A small contrastive image-text model, trained from scratch: text encoder width 128, text encoder activation quick_gelu.
Rows from block 8 of the image encoder, named by matrix and row number. Rows with one number belong to one neuron. Each number is 500 + 50 x the weight over the matrix's rms, rounded and kept within 0 to 999. All counts start at 0. Numbers have three digits each.
# fc1: MLP up (encoder.blocks.8.mlp.fc1.weight, 640x160), inputs 0-159
# fc2: MLP down (encoder.blocks.8.mlp.fc2.weight, 160x640, transposed), outputs 0-159
fc1.445:436543564605522527559533622536539447499456436593439639585500526520425392442639564534548519416506515440420521497509472518541481513524424496491553592629495521463550549546556601489508398563404532415595568499460464475612477546421470431384444348416471566528420494523561452484421599468489597555483368489597440532507482540471474449470625442454550482518424736547536456398530542377533657471488411436526465553513590454557509528428495544539622575543492604426542480557519381446566457727604463
fc2.445:456405503498529507544459554578512417434451536593431566593418505509552520448498547454481567552564531630480296481550543473431470577467515435478518462488476448469480442512411510430518547504511498473477618453527479408449528429537495573619511597492418408355249489500420509505486527512578531440557614576502547495405478514602544583593392434560427497545471688372445567659499417480510495516534498559560574518453502468534539473526545513531515542485507603618513514475459526537391439543532492
fc1.446:484513566462467486451505381531490491545502557486473494530553436472432492564528473461561492529504471456514448484574478461529524473473509514538537491413525509537546475506512498466562473434509519479478423526529541482571474464474507503599472563434523529518507529551453573435561512544533475476499572514469550491502434483625441486539433569456543557485489440459619532531549478578496539537484472570483474458575455447537466503574546518510494509557490430573499569490501472484558568404526587
fc2.446:493576469554450467462475494428540485543547526529531439530532525529438558521491498520478510485472505458578572543440410516517532484552481496497505553483551414525469514563505543473532478509494517507516482483513521511528482498460555494438465481456500510602639493485473492513515404454518560588476497495456509475563511483461532433513514561427468454478586442648447489457469507454493481487500537526465486394523482525462540397435538451483561424510534487441466503454563551432553549545496549
fc1.447:531551414528478411559447466518519535533497491535544515474521450473418484610500487437433489567488541512467425497477413490518494498479488483415465506424540518457551446500544454448496522517516507451494396489492555472433554508489515532554441514536462434442523427414447477539538470506521459504477504500435517488385440431420450486430379480480427512464511464559474471494510450417500524440485424461403420473485507527484475502505460549510479463573488471509420543557492588554460527393476568
fc2.447:545502581467531529368504471498509525448562568527463403515494492488460469521502432508562466424454536433448656510483531562488512522476446543590504579491451472509508558574488492486468487531453500530438475442451499542596490484461462482461508494423524546526605530543435549572502443506542575518500486488495533482575560490515517459616541583510512512480457487478513490483529541477422433506499532528605568474532457482506361436517521465524519435485507482494512530479525494442581489447476437
fc1.448:484596565543482450587574516614576458467527428440455512454532496504438438539552496487508557525471495493465459503536462500523490561468482466557504530519551513489533491500481467484493585588497503490528577547615438460527425516414422450405512524541478456521576527504495435454505531406526502505483583455472492547445507484485550603457485386494565559525479573525572434576492540527489478410465434481525448578501510559522650500541451520466533517479511422468464507492518492559511475472549513
fc2.448:516550504492494505485439576495512484531477499589493437538442536428497511505536476532440446524529497492510436576538500539487536470491532537521482515455458492532482554446550511468544411524430503517563476518455529507505463493508474596546506524460484451486439489482478500469429523492423589498530482536595522528588542509541497493558433582442490430429455636523441537454525489462459511578508467565531582457450502522482506540456473457541509575501499524578466413526449565536478432501441383
fc1.449:627536517513430548512504512509458432513465470489540422491458560426538537464500548581540496463411506535435534544496490496522492501434537470516533473514497541448479471547492506490511501463442495501482521557490469522514579435435585497560467548615416538524558557470445395462428489452528519467562447529468493572457461521459495598521485555500510526487486507497477589471414517477579524570568420506505557494511490478489483442501477506501489592487446572488522441487473512526496495566463437
fc2.449:545532487437541515521479600488477530490479444438527495450534395504583409501540463540475473512545494528523578448464585545473483484479522502477407483533507497423501489465503482490451479535558464488513525562552480499512541467460526445500525513506505568385435536502502568476491539494361446402510506482463473510509506497426453530549482445526502480502451530437558495535529508475390466481493492536582504578457516458515525605455439496437448512413437481575535430548471444540430433500492422
fc1.450:477484538558539498502527442519485507510521458519513503529437500593468549547452487558512512472447475491434550474512533488415437550496507467498554479452532581522431451484495441502524552529527510512488503497494461474462468533530493506514500563518498546511598558550469464481484501494515516462533520507542484538437443525498558513504518477491501510469483473535514504452536563492542514566433480463521488534487447498548547550525484455514512537452518487487517474531437533475503512475502516
fc2.450:501510446469516470470463553498495498467504520573468486480496497540516437510510504491459528485498492514535433562543499497547537520498517470486479503567493492487507538490524524465471462471481496531489504541552496534538472460501492528535537507532498446494478477502495523511504504470522543519479542492444480492524535465557467519479471517424472506524472537474486498540437457536462535462548518532498479506486508490512484445504476561473517563490489503505484549488548529509445479534487457
fc1.451:486557461491521478542459428522581461507493529483461491477449429475485428564523460463554491523542546482496492462485439462525433444507511499501485503461536447475532442468513525498474536537497468474548447464516441489463481524434498520527538524522446481521558453444489525538448543454503439491517473443446489495503512502510503534509388463468494558508518522479486498512474458502497488472552485508514454476476530507571545473499506536484498481470500479540459554501463576568524533428502533
fc2.451:537591597494433526444528588498497565520549552556528446525553431458446488455519437540434484494473499429424591472429498564462527476472463481458454615408432519473531541550547483449511439463491579492445442555519566521584435522514486458483498495466523495453551504500465529425508416495421599505491469507527528497527529486504519485541596552546527431466519455558511479470556566466493490513482526552573565577592492482443368556485520470579437472496442494532499493544483563453510478493453439
fc1.452:469462506485526489525491511481588498498490465534551505485490495447505566516552508565538529533519540427555484479530487549555544500489487435516495540504506480530463475488474482515422471509486501519515512505472496541494523483523530546548476538495504510512459519540502499487548518492538464483517527515474469420549527413477511466511526536526497521481551515492475459412495476514503537508467534470493572457511474507464444502468563539483509500500509468510520495489533501520506516488515457
fc2.452:522528518525505539508543497484475537520500497494469534469522543487484500508498528477481501486481504559547498490456521469478528532472464520513503537533482474517523504542522532493482518481522479442468519505524499446506517488541436514427529465430465497524508480457524516532498504514499424500498547551520520491494466539492530524498488487521532463513505486506491527572526539503514424487473482571435441504462476526531569500523523442502522434508515551473500512508519489488505503566518540
fc1.453:535475512492486485527521417536513508552498467442512457546537453507439536460533479472515424473488469540484484489519522491461535541476428475485443539496552511514497512495539507465506456436568495479516509493464493513462594525503475506580523558492505562595517510524543474444616492563561479614529477472480496461516530541556421591512500491460538477427460487517528531480517522422524524519443512541457471482561490528500412444568520537494472434581534510477513469425557460491543529534442510
fc2.453:443515493485450502450536500474569488458516518495469471463514487493503561581516540475546529490526562517608535523538567499539496529565556526536555458562474524574468503555472547550510500496542427507504492542507544521484529522505532489452455539484524524517496437514440518587509523488524569486521524479440508482496520455453579405469473492479456488510561422554484457484567462538526502503501547529516495429452436496488549502418537451470494471477483434512551547502479465482515538511551495
fc1.454:484547492568551462478481417548467566532516530515470537529549413507412504581429507491460570553489513529508503507498545479418478529509497458547554481420554547556508474508507497506604566436538514513499462560516524499538475535551478555447545558518560487467586569488481553566444480459483481527576531513489553522472512501503492441517417522484481483523537422580565493560590499529452505496460458474467453529475483451574539526553436479447493455535526398558508520542459582545456528406554608
fc2.454:491560553491435466439483495507535533503572543537434396489504519537448498510531522498454504467441514418515494568508497544532554502485452503532480490522524477560448445550523484475466405543442524535489439441519487464484473479464482511507477472458535475550619423500494436517524356449602582524466460460469474536515557409532506453547512606465527497465493489549534486517442492463508480495518571479523523453554545570510441405475541487509574483505485475446498550486507567504512530499520532
fc1.455:491548479484499493483417417515489530454429402553565438527561386450465545492454583557486452593513521538488470524439482560513487495462522471488475601424634470462576459486542480471494508448525466485479482495503594479489526506501561545529464542499466571556557574493551601534464566492508371463490518484436482436466505407491517578451402402483459470482499396547462479485514499411473466554453509442455505463423430510511405479522482511420490488580528489584499521449424574483481561446534508
fc2.455:478661483442472490463460538489579482541583538490523389424451480379435616541502476513448474412487527452487465503510486484517569459542488560484475532549444531591531468526446511518496462599451484532511392534478463458497487475465453532518528478367531485466614440479452449511457489465536478539478482500496514589505511469513488453504474587475549458413589505603526486540477494509503509498509477590496504447516538506512490538547507533492438502493477460519522424558469648487514465486455510
fc1.456:538376510419472547544519508507491526458514521462475528477473559490546556568519475535519547398472488503519484454516549464550504514446531484496492431597489538536411505542568494516470446528466537530526578491444440480527470570542541542495466491470482483473486450538462520515631446521527506497525455571550459587573501557539509461572601543515528493490521565464491514458466484522459539471485581522526484499539469487510532467570469485497482489476471474535513529501542460488481473591493524
fc2.456:457393509557573481529499498501461438467467432466530587495529497598575474442452550472537492586490476624567476522536490520426441520515511484532571445525504500538468459495462467561522596427578452516463539410525511500498542432485527450467554519558504553488381557500534489509518497554472428482528591454501495437436483474478489467448452488501481553537410492419519524526519510500578474515518469485471531501443474485515534536454520526477540523475478536432479528469526449529511513504498504
fc1.457:591510461490547553543448642544535522457486464556398587511487447475507427423504519521435498446487507497444573538473495485465517491488519570501507576545513514456541575467496500430507450527523545488591481448470445560508416502518473515466544522522482469529478484439581418504458537427483539461463442550474476453551560572481467490485465486540454421527456515561516491546531524476509494494504518453499583532531582454472399500484524482537575500438432543477503486560503549504542514592543417
fc2.457:535432476575466559531501460517495468582496552440522563533485496546563424503507462500501494552553494570427456457457507514434532553501531456504459489454459502495559554501542472489425563542500587493476456552553524438453520541493566501600567498567470463462508541494503478464424502474442495522503489496492482486414463478480536546509525487583564595514543572428536552449508499504466558474508476430511525521550503474524502506532447525543589525555450517523496478537458480553546412479500516
fc1.458:446558541542531461500457445555514471534496506519480525463534522534477503563534426539497572517533495432455476523517490493476469446456475489523464506469548539503517433482546485475498505445490511469449544536544448465473435484526501462500485535470554526442513497429563510554546473455467441476501593445534526484549533439540445524491438430509494539530513497485578506474531494526428466471482454544541538515463500452561566494484567522472485505475552442527531536506484491488556546458525495
fc2.458:485538477519524523535496501513545497468521517494471443509465446409479494509538523480464464532486516469506450518491470481519564456503521504500515538484458503550480499516472530527492528543476469512531514537494566474521476533528492559450538456501498473507537478475493454509486482511498524494544464494524498525495504485491506471524486500519523430444530535516492480466465551539480470545502523493476541497530503562506477522487496427501498488503506497452467463502519604482490490520466483
fc1.459:511472560444508529498567480520481532530504549471487477453454544557442574475491524557520504593504466570446481521532531516486473443569500498570456472484542482514481487548512433533529508488465474518533510415543479503486556508445471432584482517498473538529492517547518467454515487558567482535526526543570445531436469521512501425533495564497449540452517512513470508547515462449463567593540492490542481502490440471467483500504499500530511526450502529443558488486470435467521521547471542
fc2.459:474451517494481497502488477493481476469534500497542493520522525526545503495509523449446484518474529450583497519475522536529486504516496521477508475485495509536481469477513522479544484500502514462483492526464526513493465490541542533457535483497500463489516527470481513518477466474530462530520491478465494482554502523483498497468478489483516476484484459501480545514471525498560472471489517524462458441534503508489500474488502545478467473508482528456484509501504529467464548518534504
fc1.460:591409444429501513500581525505559506543477511502535555529469563468572580526507546563514526475506398497482490516483496501570539572438407520522530459626533554511435489557539551573452449465496500497396465527471485537461574561513526518565531471519442565541458509570488491491538502583518527550571507475591521512512551551429546511585585547510529538459479608449477501362452429511503468487431528544506561451443524487466417517462525487475539471526523575544529459431542503483586531620487407
fc2.460:518421531533522493582567477584480473452426461394480500532508569514585545515462465429512494618541585681611425476517544474442489507550535441419449501463499466517491488489520483520517547529592448379568603451476509473460496502551490509458482486576540496481348509527508514615537627528501408468480492574492520485501389586539465578437480422528489477520539452380512508651544534560580540449469458511420510480572443476542609522500452487507506465540467517492570512545490451461424528531502489
fc1.461:470516526451476536552466503530516513568508486556489410485396494439476479420481511460494477460519493453489514487448559498535461433497497578503486573532480498395523414561459476463502535485492495450476409491466558564521470541465483524453498534497459476545529518455523495477516461482554532494582540575504446461508500509505531600420579523548461481468539457498451444485359514519528425417526498495512422440551478507528520484577484504471556500521497575562574529535525498515525568508486436
fc2.461:541456510486511525471474539477577478521543563475518521512489466476510437598460494571551504483533477526515484506506477452469512547473526459508452509485471474547534570525544531526483471536463504548532518498526535422484514478472536523572541512474483509502562470542504467464508502466476497489475479546452535469493538536475528421500521541465531510503441582522510528542519489500479458529502549515475571493478460557520466528450521533501511476467489476563548498529469530517504502483458471
fc1.463:512499501528514514450522535493506533433536478468507485448494549542501548509514544497516533459515520489463542532575534525535504510538476454486483474604500555476465467463549491449503452567462528538461570473494516516485428483534511500505515483550500462448550521526464460491484490494481457536516469470539515528538487491486497436513502470410474559508427558545552519439539522511514514527461484506520498515457535446574574498557518431463478550515543502491553519501467501480498487593470467
fc2.463:451428476546548471531522516498458504498467448528484529485497494468545471464510469496525475545468448497502434519512543534500516521502502493539560471448468529561448490481498505535530559470485490519557485456538526473508514522472549500455461450565511537507391499428538502478501501493526442432514449480545492499450534480499489545521496485540510478513569496488510459523424506488479519468490511461474514530487540516460429530502540528542568470552466524469513521469561508555502509535524501
fc1.465:492549432477422659528483467441540449515458407499572340509482500443567481356475566533552528507509590533581516515354482569513509439475539563464506473399495512435507517501435486493487525513549482541485501483534544473489605430510539488622500463570439508531498542453553529494368522451471396465480546497509454472483454462406493539484472495480354509470579420622443438528565493424498487534575494537443534501501434407503410382557431423442549551607483550552468454488400556496418492503462440
fc2.465:553582461359467554464454508452529510559521531452461420445476510429459536497529411509458429420543509452501491466468549465505626512520543564446479615485546540552549540484599530532444483623429465483528455533530467437461464528445468467566532457392411445440590472463491537426379514465433354463505458436509558548484550506517583546536537568526575454362581460468562493523439536583432529520505472550573627506544483603474500632494557463515444465495507446505506429549497582546580502430558531
fc1.466:534542489568514522473471618545544404478468478596500492463433542557518407495550540589467528423463529506510571525520460481418429605457518486463524561553505456463581451503452494481518528505455551352554593506565496525479514527457444428511510453526485486500440467524480470538436577402481637480516426497511508544498495457403514569400587465437529539503477449630415513494455576436569464526542472423431520583507593414442491559436435523444582524515443558413534395473489481451466421624489442
fc2.466:556450537504566495508418510521517490537479492452503532519460478476541392507467473457561471492497489534449385506609517455462513487500512442504500356509525532404460585483512485510522546604571543592540540550529436511491486466517561483539580605543478522445409459523420491506471459509496569412513538564520443489468543516563447531518412451513513558487453647440528622506507422540410525434528516540522654565505498476580566478526438496517560598498431530624567494562498551530527471494551456