From a checkpoint of a small contrastive image-text model.
Training: soap at rate 0.0011, 6300 steps, batches of 128.
Data: trained on regions of photos with short descriptions (Visual Genome), 101725 training examples, 7.9 epochs.
Rows from block 4 of the image encoder of a small contrastive image-text model, named by matrix and row number. Rows with one number belong to one neuron. Each number is 128 + 32 x the weight over its row's rms, rounded and kept within 0 to 255. All counts start at 0. Numbers have three digits each.
After each neuron's rows are labels from the 100 images, of 14976, where the neuron reaches its highest value: "responds to" is what is common among them. Only what is clearly more common there than usual is listed. The data: regions of photos with short descriptions (Visual Genome). In brackets: how many of the 100.
# fc1: MLP up (encoder.blocks.4.mlp.fc1.weight, 320x80), inputs 0-79
# fc2: MLP down (encoder.blocks.4.mlp.fc2.weight, 80x320, transposed), outputs 0-79

fc1.156:106178120179105188084063145099116147123125112163064144125120053097125150105126164106138123161140095134190126152133103106139128126137118170130160223095089109180143121156125156102083118091146100134178122118148117063123107073088102169142107109
fc2.156:115129152166127072181139103090125092141129094051141133120191104129146108112173112153126102099117128124164103094114111124189197118142125109090180156169163172130129169108107111122125108116120155095117103150124131201143192097107152072175173197
responds to: text has "red" (27)

fc1.98:086134111204107174099079144112112134146141097158059113111093046123159123127133148148144143150131081108213119125130127051143152166094122180157186187135133089171158124109112094100120124108104128153149141153154140067155095129140096151149102150
fc2.98:135100106186165097145163092115095103090129076065143147100176134143147129147148160133143093128132142171140102113138144120123184131124118114103133143161184187190133158108128097165150094106066172080125064093092123152108148114101114091170189201
responds to: text has "red" (31)

fc1.198:103177133160170126150100112121159142056146083078150132163086094054125179109147176139151108156158135097064122124142101161127141122155115119127080142139102123110114134143117206106133117155107080127095055135219093130108064122106098135119123130
fc2.198:125160149061168094129103123112075143178118149102139132171185113148144104110138078117117156084122150127148172164146159090122175052128159009136148113166129112101126114098103103132162114101108172118123101155168192160118176116142158154135127147
responds to: text has "zebra" (25)

fc1.73:158119167092121155177169117121127123087176110108146110154111133123100118114137106167109050072087103109104134177160139125111057154118113132164113093133081200113184132143159170180132186088134119129192098146096124103191182137130154145126146160
fc2.73:193207154108135083148104120160091127165138139106173189134149063092106115131121107106134129140115199122206113142156146076128139119079156156073106146104115131100112155139093111143151178122179119101072165129153137190136137134184159122093116126
responds to: text has "blue" (30)

fc1.270:105186113138119129124080137171179106133121101173079113153108058098160159143068141140162171190121102129174131155115109090155193157123105091078145184131096106155159135103113130090104173087133078130125135134179090079138101091126155154184123143
fc2.270:136123094095158133150139118071088126139127120096134142080177162144126104147157122118141100057110123126102153112106153121100141124162125186116148167135173184153118158084174116139156045122151205149101143147093148190077133138063129094168178174
responds to: text has "red" (36); text has "sign" (26)

fc1.151:127057084097149121187119146169168140099107143115096152065140107051179124147130165144068131135138173115100159157089072131119175081093161098123142189149116153123098145145155111106112101103140079113111154044137095091113091128111122107123126092
fc2.151:101183072133096091187128133091086116122149114097166140147118171168116150096112081091133110136133123102115161088113180114156115106103127099132127088172154111132200145147087117192088154125084128135102125135187161170151157152168175143036143155
responds to: text has "snow" (28)