python train.py --dataset="regions of photos with short descriptions (Visual Genome)" --image_size=40 --encoder_norm_position="pre" --encoder_patch_size=[2, 2] --text_encoder_norm_position="pre" --text_encoder_parallel_block=false --epochs=7.9
Rows from block 8 of the image encoder of a small contrastive image-text model, named by matrix and row number. Rows with one number belong to one neuron. Each number is 128 + 24 x the weight over its row's rms, rounded and kept within 0 to 255. All counts start at 0. Numbers have three digits each. After the name is the row's rms in percent of the matrix's.
After each neuron's rows are labels from the 100 images, of 14976, where the neuron reaches its highest value: "patch colour" is the nearest of a few named colours to the mean colour under the peak. Only what is clearly more common there than usual is listed. The data: regions of photos with short descriptions (Visual Genome).
# fc1: MLP up (encoder.blocks.8.mlp.fc1.weight, 640x160), inputs 0-159
# fc2: MLP down (encoder.blocks.8.mlp.fc2.weight, 160x640, transposed), outputs 0-159

fc1.161 124:131098135143144133129099162129140074154108139130156158122145147132110108090112117090137163163119148132118113116112107169117121149110085102120118150096108093113132102098079130122094157150142141088081121148099102124152086159133147180132095152179129105126098124096143155179125170109144073121080117119145120155080125156116142132145121135116100134150150175147130150176104105094120116108123102146154121135111140088122165095125150114123110140142133127141118112117117128119072157120118133
fc2.161 113:131155099122113116104113173100190145168146136074141079078123095130103100144128095162144123116159125130156107130156117133133181125143150131142127161142174127161110141117176132159118137131113106139130102154103130063116108140125113116122147115115142169088106101085101144159086101126103090107126130111134165139130128137144133139117142132128158122089154159113129124107154141163104089128093146135130158112134127177147153145109140105106133076119122118103148099115135153114129125072117101
patch colour: brown

fc1.428 150:162142097108121101131120154114091081124131096157161118164125122206117093131113135118115114128128136164150168168118139137126133098149122151118118076060106126095135115112114127121127148141124141105113117132095139146142122124137115154132115176129122114165101136167153167132110132118109044113131162117085115110115110157142133150096112106143140138137146101192085122161130116138157130110115132148139117171148131114136117118116153152092122141158112137149135113105144163189126122102138158
fc2.428 166:118160143125132156146123127111160139131146138152096095124131098103085120137175128125138112110137100089162134123056121140158166129138130144137120167114115121110162149149180130120141138142110105151144131156124136115123070110127143116180159104136083106111110138113141109114133122168148012114125099118108121082155115138134132105137108150139109133082144162152160099123124106172099123116141150119135155085137110113121120170104135141135129118101170119114110107142131136169122133115139124
patch colour: grey

fc1.510 084:137134130132172112126158171140094137120109165151073158150125120103089117179131104098100117148094126112117102128151116159141101111109107140109108147162116100106162129112134109124112144111154153124110152129149113136118117164119118108053105109142173109150127084093106091151172091143102139119120146101127167142084115129132138148151126116145151148148099146155117101163123139137137105093080093110105123135103120164117133117093157160134118075128140106154111168091170104122110132129136152
fc2.510 100:109080137142136092093145105117143134092121157129146094137095140157147164148123138102148125122139147113130126164145138119110104156111109107149148107132125152137082135148126141145141124112099114138153135076116171134117114130132162149156142139139152160129076117163109131181145138144183178144157094142153131141155152119127125061135104117129096129168142160168110130105159098120117114100097129151123131122159122070123116078103100102141192144164150122095123128145137108114118134155116087
patch colour: black

fc1.177 085:113173117120124113100117113142148111162115101122154097121117081111139153124166131140099118133187142102113102142118110130146147082144170120154130179077146097148131088103136120178178109149151115161138131136144145147092131113159122137137137127143128142120102147123124157108108128128102066174131156112156110098140160115161102108120124120097153133141182135085168123098133120151099155181169133144130162114123132127180155146130108145129104140096112110152135121116144130142139120077149148
fc2.177 084:155155109137074142194135125111141121124168103135143138121122130096095157104138124143101129143122101093109141119091108102131150124131116130147122171173127116151144121124131147096105106136133114131138094175140115086152105125090124132126099141109097124107169122081165097077087114089123136103117123152123145178102131119109166185134136150155158106074112098179106123133083141104119145128131134134133100142135125182123117152134153112145087107117099149130118096139104168120157117145106123
patch colour: pink

fc1.391 122:119096118120132102137112166170102127093099100172135147115119122165099118148127117087165123113100085100101130137088153158137111093072103157125125145145144117138131122111092145118114123138130174110118145141120140140130085129113073126114104157144157077108050130120152157128143095083120088139161140148114135088092101146124125146094120086123119134136128130135127106135145141117130105092113137140120104113180101106153142154138184120127092105120088121175139134140140115130140128106104154
fc2.391 136:127074125161153126127134131094210144161121147135120124119124115106149133189124124147124127142126094112145126103115135079129155153149129147166124138145144141164119173147163156138114107113079127198178145140109120106100087103089134126147165107142102139110134129090128101110129138144136096138119127121126166133144162095116139103141157168120147138131109170143146099134160120126088129150149137131131126095123095197130164116095159120138165142133142090126105107118094128135129107108105122
patch colour: brown

fc1.195 101:099124164118098091160159141134110118145127159134100144145149128126099114155116111137133103127097174128086120142165120090147129138091140146142150104118108119163113153144119143162142128147113135117105127167157091126152119159100077127057104161098107107142107125121114114119132118098096141157107159140128155152104122148135146114118123162119150159115124144122174132162141111160096175110116120099133136149164156160110184166130108153144128152083146083149113125157114060116136124121135169
fc2.195 097:155086127124160117134123117140085140133107116126131099167105108144105107106135186117078157148151131111155101153115109143131100131079119137124116136136142119133138120122119127106111120100119174125162190159101127122128118105145145149118148107168097140117113182166137138091124168111114141122137127117116141107153099103118115137143122137145116107154095231150126136107119158101150164163133099155140126109046125137116132110113110120149143142095121163129142121141129111142127146141138069
patch colour: grey

fc1.569 160:137109136150107081157141133078082117122126113101159155163083130133138112075111120142112141118133149137139092119158094141106134110095129196109095103100111119096103107133088157136132127114155114142110124130110154131125123104119148147129100168080127136148125139130139099148203132126117080148116161112106150125116141137109150121152137116136148123103119156167150123143163106129153106131137143136109107125125119105122131141167102159183141128153112130132141152124111163191101162091192133
fc2.569 141:088099133111140134141167147124147101134139120148124106093101129107160131138130179102136112101162080154129131118166165123182146178091105156128153093152109084160110151134178153131100167127132137170161144120145141138112133126155110106171098108136146095137115162139130125132122150125128102107129145152142133090159131142113158112122132154146114125146128162121167123115138103163144107142150148137146136104087128114067171152090155149152120110152180106110144156132145078123147100136100138
patch colour: red

fc1.388 094:113115128128093144115118091107170129155130106119146081117168118129155123109121149124131099164151137142134113128108134156128162118115130146131132178120157117129129084117122126159146118091134120124140124126121158118096135123144101156174157141098111114120158124114143176122101171124130077186111128080151105112131167084160069128142127102146114126100174104164121099130142095110144147157112134156118160124122142099171122150140146124079155158194163135126089113107115122124110160085133125
fc2.388 093:107194115125115143135123129107171143113139123168088113100116134070112162143156092160122103125135139118148153129145155104137180152146114122138110177118125142150135142143155142136125135150110104148142107163128155089125059150117122145143102104095121146151148096117145098120122120101146122124164127133123171152110136122102178147135147148120159102087149108153156143134091176138128144125159147139147121113148130190120145146119166125137082086099118121138136121155135189104142100148143154
patch colour: black

fc1.521 135:157132118143137167098123147136156081145153082123133144168142149187104107134117151140100144133130117157114178124083137165101136113159156125135130145114129139115121124162144115131142143137126116103106079107090164141153101139126125159107136175125091147126118088124118142151114127109111061135162127140105134081126124139144126163100122102154153140124181131132114111160086156155200146126127126121158131147166154083133140147128163158075142145160113145145144137134116144163141134111154142
fc2.521 213:147167134127121156127132144098123147144131138124103104117122135115115114139201121140152124133122084105161155114042111119143152129153123130161142158113125139122173139161170140112129116157129112114151145156115120127123085127118125131152134122103083099111149121110147085119147117135156033124157119098111153090159128173142153079172122181152138122084131172145126108103117122154094117118145154140160142096144102132133104153106129134116110125118166133122164126140127121164129119127129122
patch colour: grey

fc1.553 141:104128105185151105174115120097092132106122128145137150128113113135164117112154082149098121143109150122097097137165114128083127127119117132144105159162093120132098113061109106127111136116113119122121130155151120088083135163126148133111114131138146139160124125130135138109152142111087097174114133081176124153144165113163108136152133123127120127143085166137119156107128154124130107114078128167104137082052121122112146087155108135156116124141084142138095156126138132098112118149158097
fc2.553 102:141110102133117104126143179093183108146109139151122087096127135088102116144152159149127118136110094094122102114115134101171164137154127159144115112164143146143107156166178152150117138150163100129139128133107184098105105148126120131170128123106131104102098112070148119106078122143154091109149110126146183139114115107114180103146165168181162114110145139147150092108138124158112136125129161138131146119154125160138119124105141124143131113155156083128151128144126150135108100114101122
patch colour: red

fc1.317 101:140179126158173105146088142163153106124071090089121128121107162151133109152131149104144153109110142094101119171100127137067132157123101139121116085109136116094151103127110144098140160126100169120124104132117151130088117148150164127129134158121153114166139123110119104138148122107140142101138143117139137147093122121113121171098118097134108122104092128180097150119146155087144120122109113094120106134124132074140142097094136118099104082186106136111127111105154136121094126135120074
fc2.317 082:125135098133132126091130122146137140101137139087087121101128108133126116145094116095122115088127141128181105147168149122137151143109151119111106151144131143124093148147159097170122118128099126161135143085110178107118098122117127120170131137095129114106090067148099119165170114135172137105143138111149126134102169128130102070131135106118139123137128223131151144140131103122077105071122149130140163082120123154162110129110147089117186125137129115125129133118131151127148129129150122
patch colour: black

fc1.73 121:166153116149096132204135148120102118141164116117139173122123102164194111094135091155129154177129165147124139126149109118114132088116100130118108126084089123097145115099133126098130134112129124103125121132131114145117070125120103136146118168160105121128127112176161153141170160122120118123143133108133155137112163114127134114141150130113117112132136150153119135171123107123127076092112121172139128131091125120152139090169131160177148158160115117130119135076111122159074140110167140
fc2.73 122:138137108104138137152099177105179130138077126153116111092108116069140099106114158104104107088142079115106087124107129125185161149101126126135101129132128111118115152119161136139124163126135107145130106119116165114140130145122124086176115128106109106122068122085112117127088148140116102093128125143139133105146112112127161125152128131152142113106136135079160105101114125162099121130129164099145157086125106102115138144060158134106103079115149096102132113137117149107120087114100112
patch colour: red

fc1.558 105:119070142169153128135149150133125140112141148102113134118145137171144118129150135104117128145116090126076153122108166143141093107194126111178118129127142148113138095108159121174125135130149123138136091125139140120117083119150118165139132161105125137126125140164122151095148130169116100088114115126143100114160110135202147100157138123111178149157137082071167106157148130157117155154121127149129152123110099101141162145134151126139127115113153125136133190107130154123138136073137160
fc2.558 093:118124114202122108107143121110195111134161138131154135138128112121110127156123129143117104121117082132164118138082114102141170148157119116148140153088168136183106150146153158113152116106093096151129102134161179113137064120092162131124159139148139127152154130097167114127109135122121104153138125123159150094103148120111139118115133154149123146109145069140108100097145155142163138139110150128095144112157134159147146088137149120145143122168149084100126134108121161161155152143150151
patch colour: brown

fc1.598 123:110108127128107144148120143120107112142136135131177153159180115172108121121116142120136152148095140128110146114154128163139118142151123098104125153091121112102144126111101087096113168142121110134079097108118105140178070168160138149146105172175133127132101123111124156175130123146132108131089107097137077169090135161125127164123095115104084131129141146150080157168099121103136118121098132144120098142098151089109151129126133151101119085118124106127156129083128137151094115095138156
fc2.598 124:153121128113127133146089180115170124159108139117126126077111109091153104119098086159143084119124139130156082097121144132148155125158168135147102146158144129132112127124205125164141140155132110119148110161140179088147116141100107100134142103120104153075108112112104138127076118132109060126116135120156164110137112110155113130148135122137153120112160141090169123124142104182100120141136143124139169094101121166151147136103146133108143081093127135130143119138126146106112132096120125
patch colour: brown

fc1.462 173:106134153154091148196143125102107123118130102124151150168107141152165172117144127164118122185162129145156140111176112097121124115099147155137118176120104125071099101108116136155125133107149100111097089122104151125134086120112146126180150162122138140119101151128132095139175152178139104114106113099183127161118163109122114103136124125108137116116119137122136117122124111106122108099077140125142105117096127111112141100162099153162138154162099131138164160094137148159100138119138143
fc2.462 135:128141109116146118149129189097158104147091142146143120101118143070151128104111192101111115114138084118078068135128125130166140137095114143113137104155121087136108164134163177116121156143172146147148137133156145124137120146136108136172082125117133090142101136086128136151104174132140129118150145139128102112147101146141157108136157138158150106151129138097150127127142132154139111140162152156120123105128139133113159164091165152123102081123159122085137170131137127089121112112093158
patch colour: red

fc1.252 114:120103136104128103158153084120087145122146157103117155154139113133106143130127140123126158151106085126088114114146179111132112118135122112165102094128127153175118086142155090131126114113147143130106100122146144122168091125128116132140139159109118128140122138181093151111140135144143120156128152191146114129118116182196109096135147160121153160167118084097195140168132147146099173149118120142141106116143092133152160137151144119163134118096142097127118169112103136136130120098138161
fc2.252 095:103139118167101100107150115156163103138169141123123124120100146117118162158131147114099106137134100114187095169108095154111139110156131104146126148088134094155112131113133142103141133121104092109108129121131151107097119100100151181083154110159156105143126139131131118114144109111137127125130136100175128114132117143133172127135121139101114104129145069153099132153117174112163119130103155168120119081118155112145133067109171135108115099151145133139122111116155173143130172198149134
patch colour: brown

fc1.416 128:108109121160099156145133109146129148102094073104153120112162136154130131157126146116160151119123149102110104109140142120105089125124133140145128152117141116119134104093071090141127136076122154089101098147138148128131148164094165103104140100176093093136119128122113123142133138126108106112109145142156112090148177116097122153106152142086115162126131084089195142150141161149151098116125074160087138119096135138135147095156109139096145133118170144105104111124111140173121142147142112
fc2.416 109:107124120121127143114152123128184122096153157123107087139111124144150141165109151153134119129148120125151084100151161166138179135166132140155144143135109142138139152127195132159113145130133107182121116122118128132125068156106122112154143114123138119089121082120144096130080132107127068143152094140141150129140121135134141101110133175140180113096138167130146106110138112137076143086126133104119145106139120199125125143105153095138143142147123090128127148103123159132132124083081154
patch colour: pink

fc1.471 075:125147096128120181101135111134087119109141156113123123124129140200068105103130104121127126101160119125104148139154173109110125113104148090122119170111129157141114133094138154113140141102140109180105150121164138110116062136140098142125110114108150099137175130102096104159131113118146121111140096126112143160148102149117088103125114147113110136138166129182102171143133114149162148131104162141155091149109144135142143136124068135094155092127111113087129102134122148143121129160094164
fc2.471 069:081057147173135094129106070106131142096133126137099155108124095140148100131104149161156128108075136108159130137101162133124152141138158118131124096171133136116092129126123103088127156107157148169160152092098136142126094131111146137168132145109121127136117134133158146152133088138177169146135148121150112113097171102152130094124132128116128155118122157151151114130099167104088111124161143083144141167153155134127105133122130092153134170147097090140131132107133127148139119087137161
patch colour: black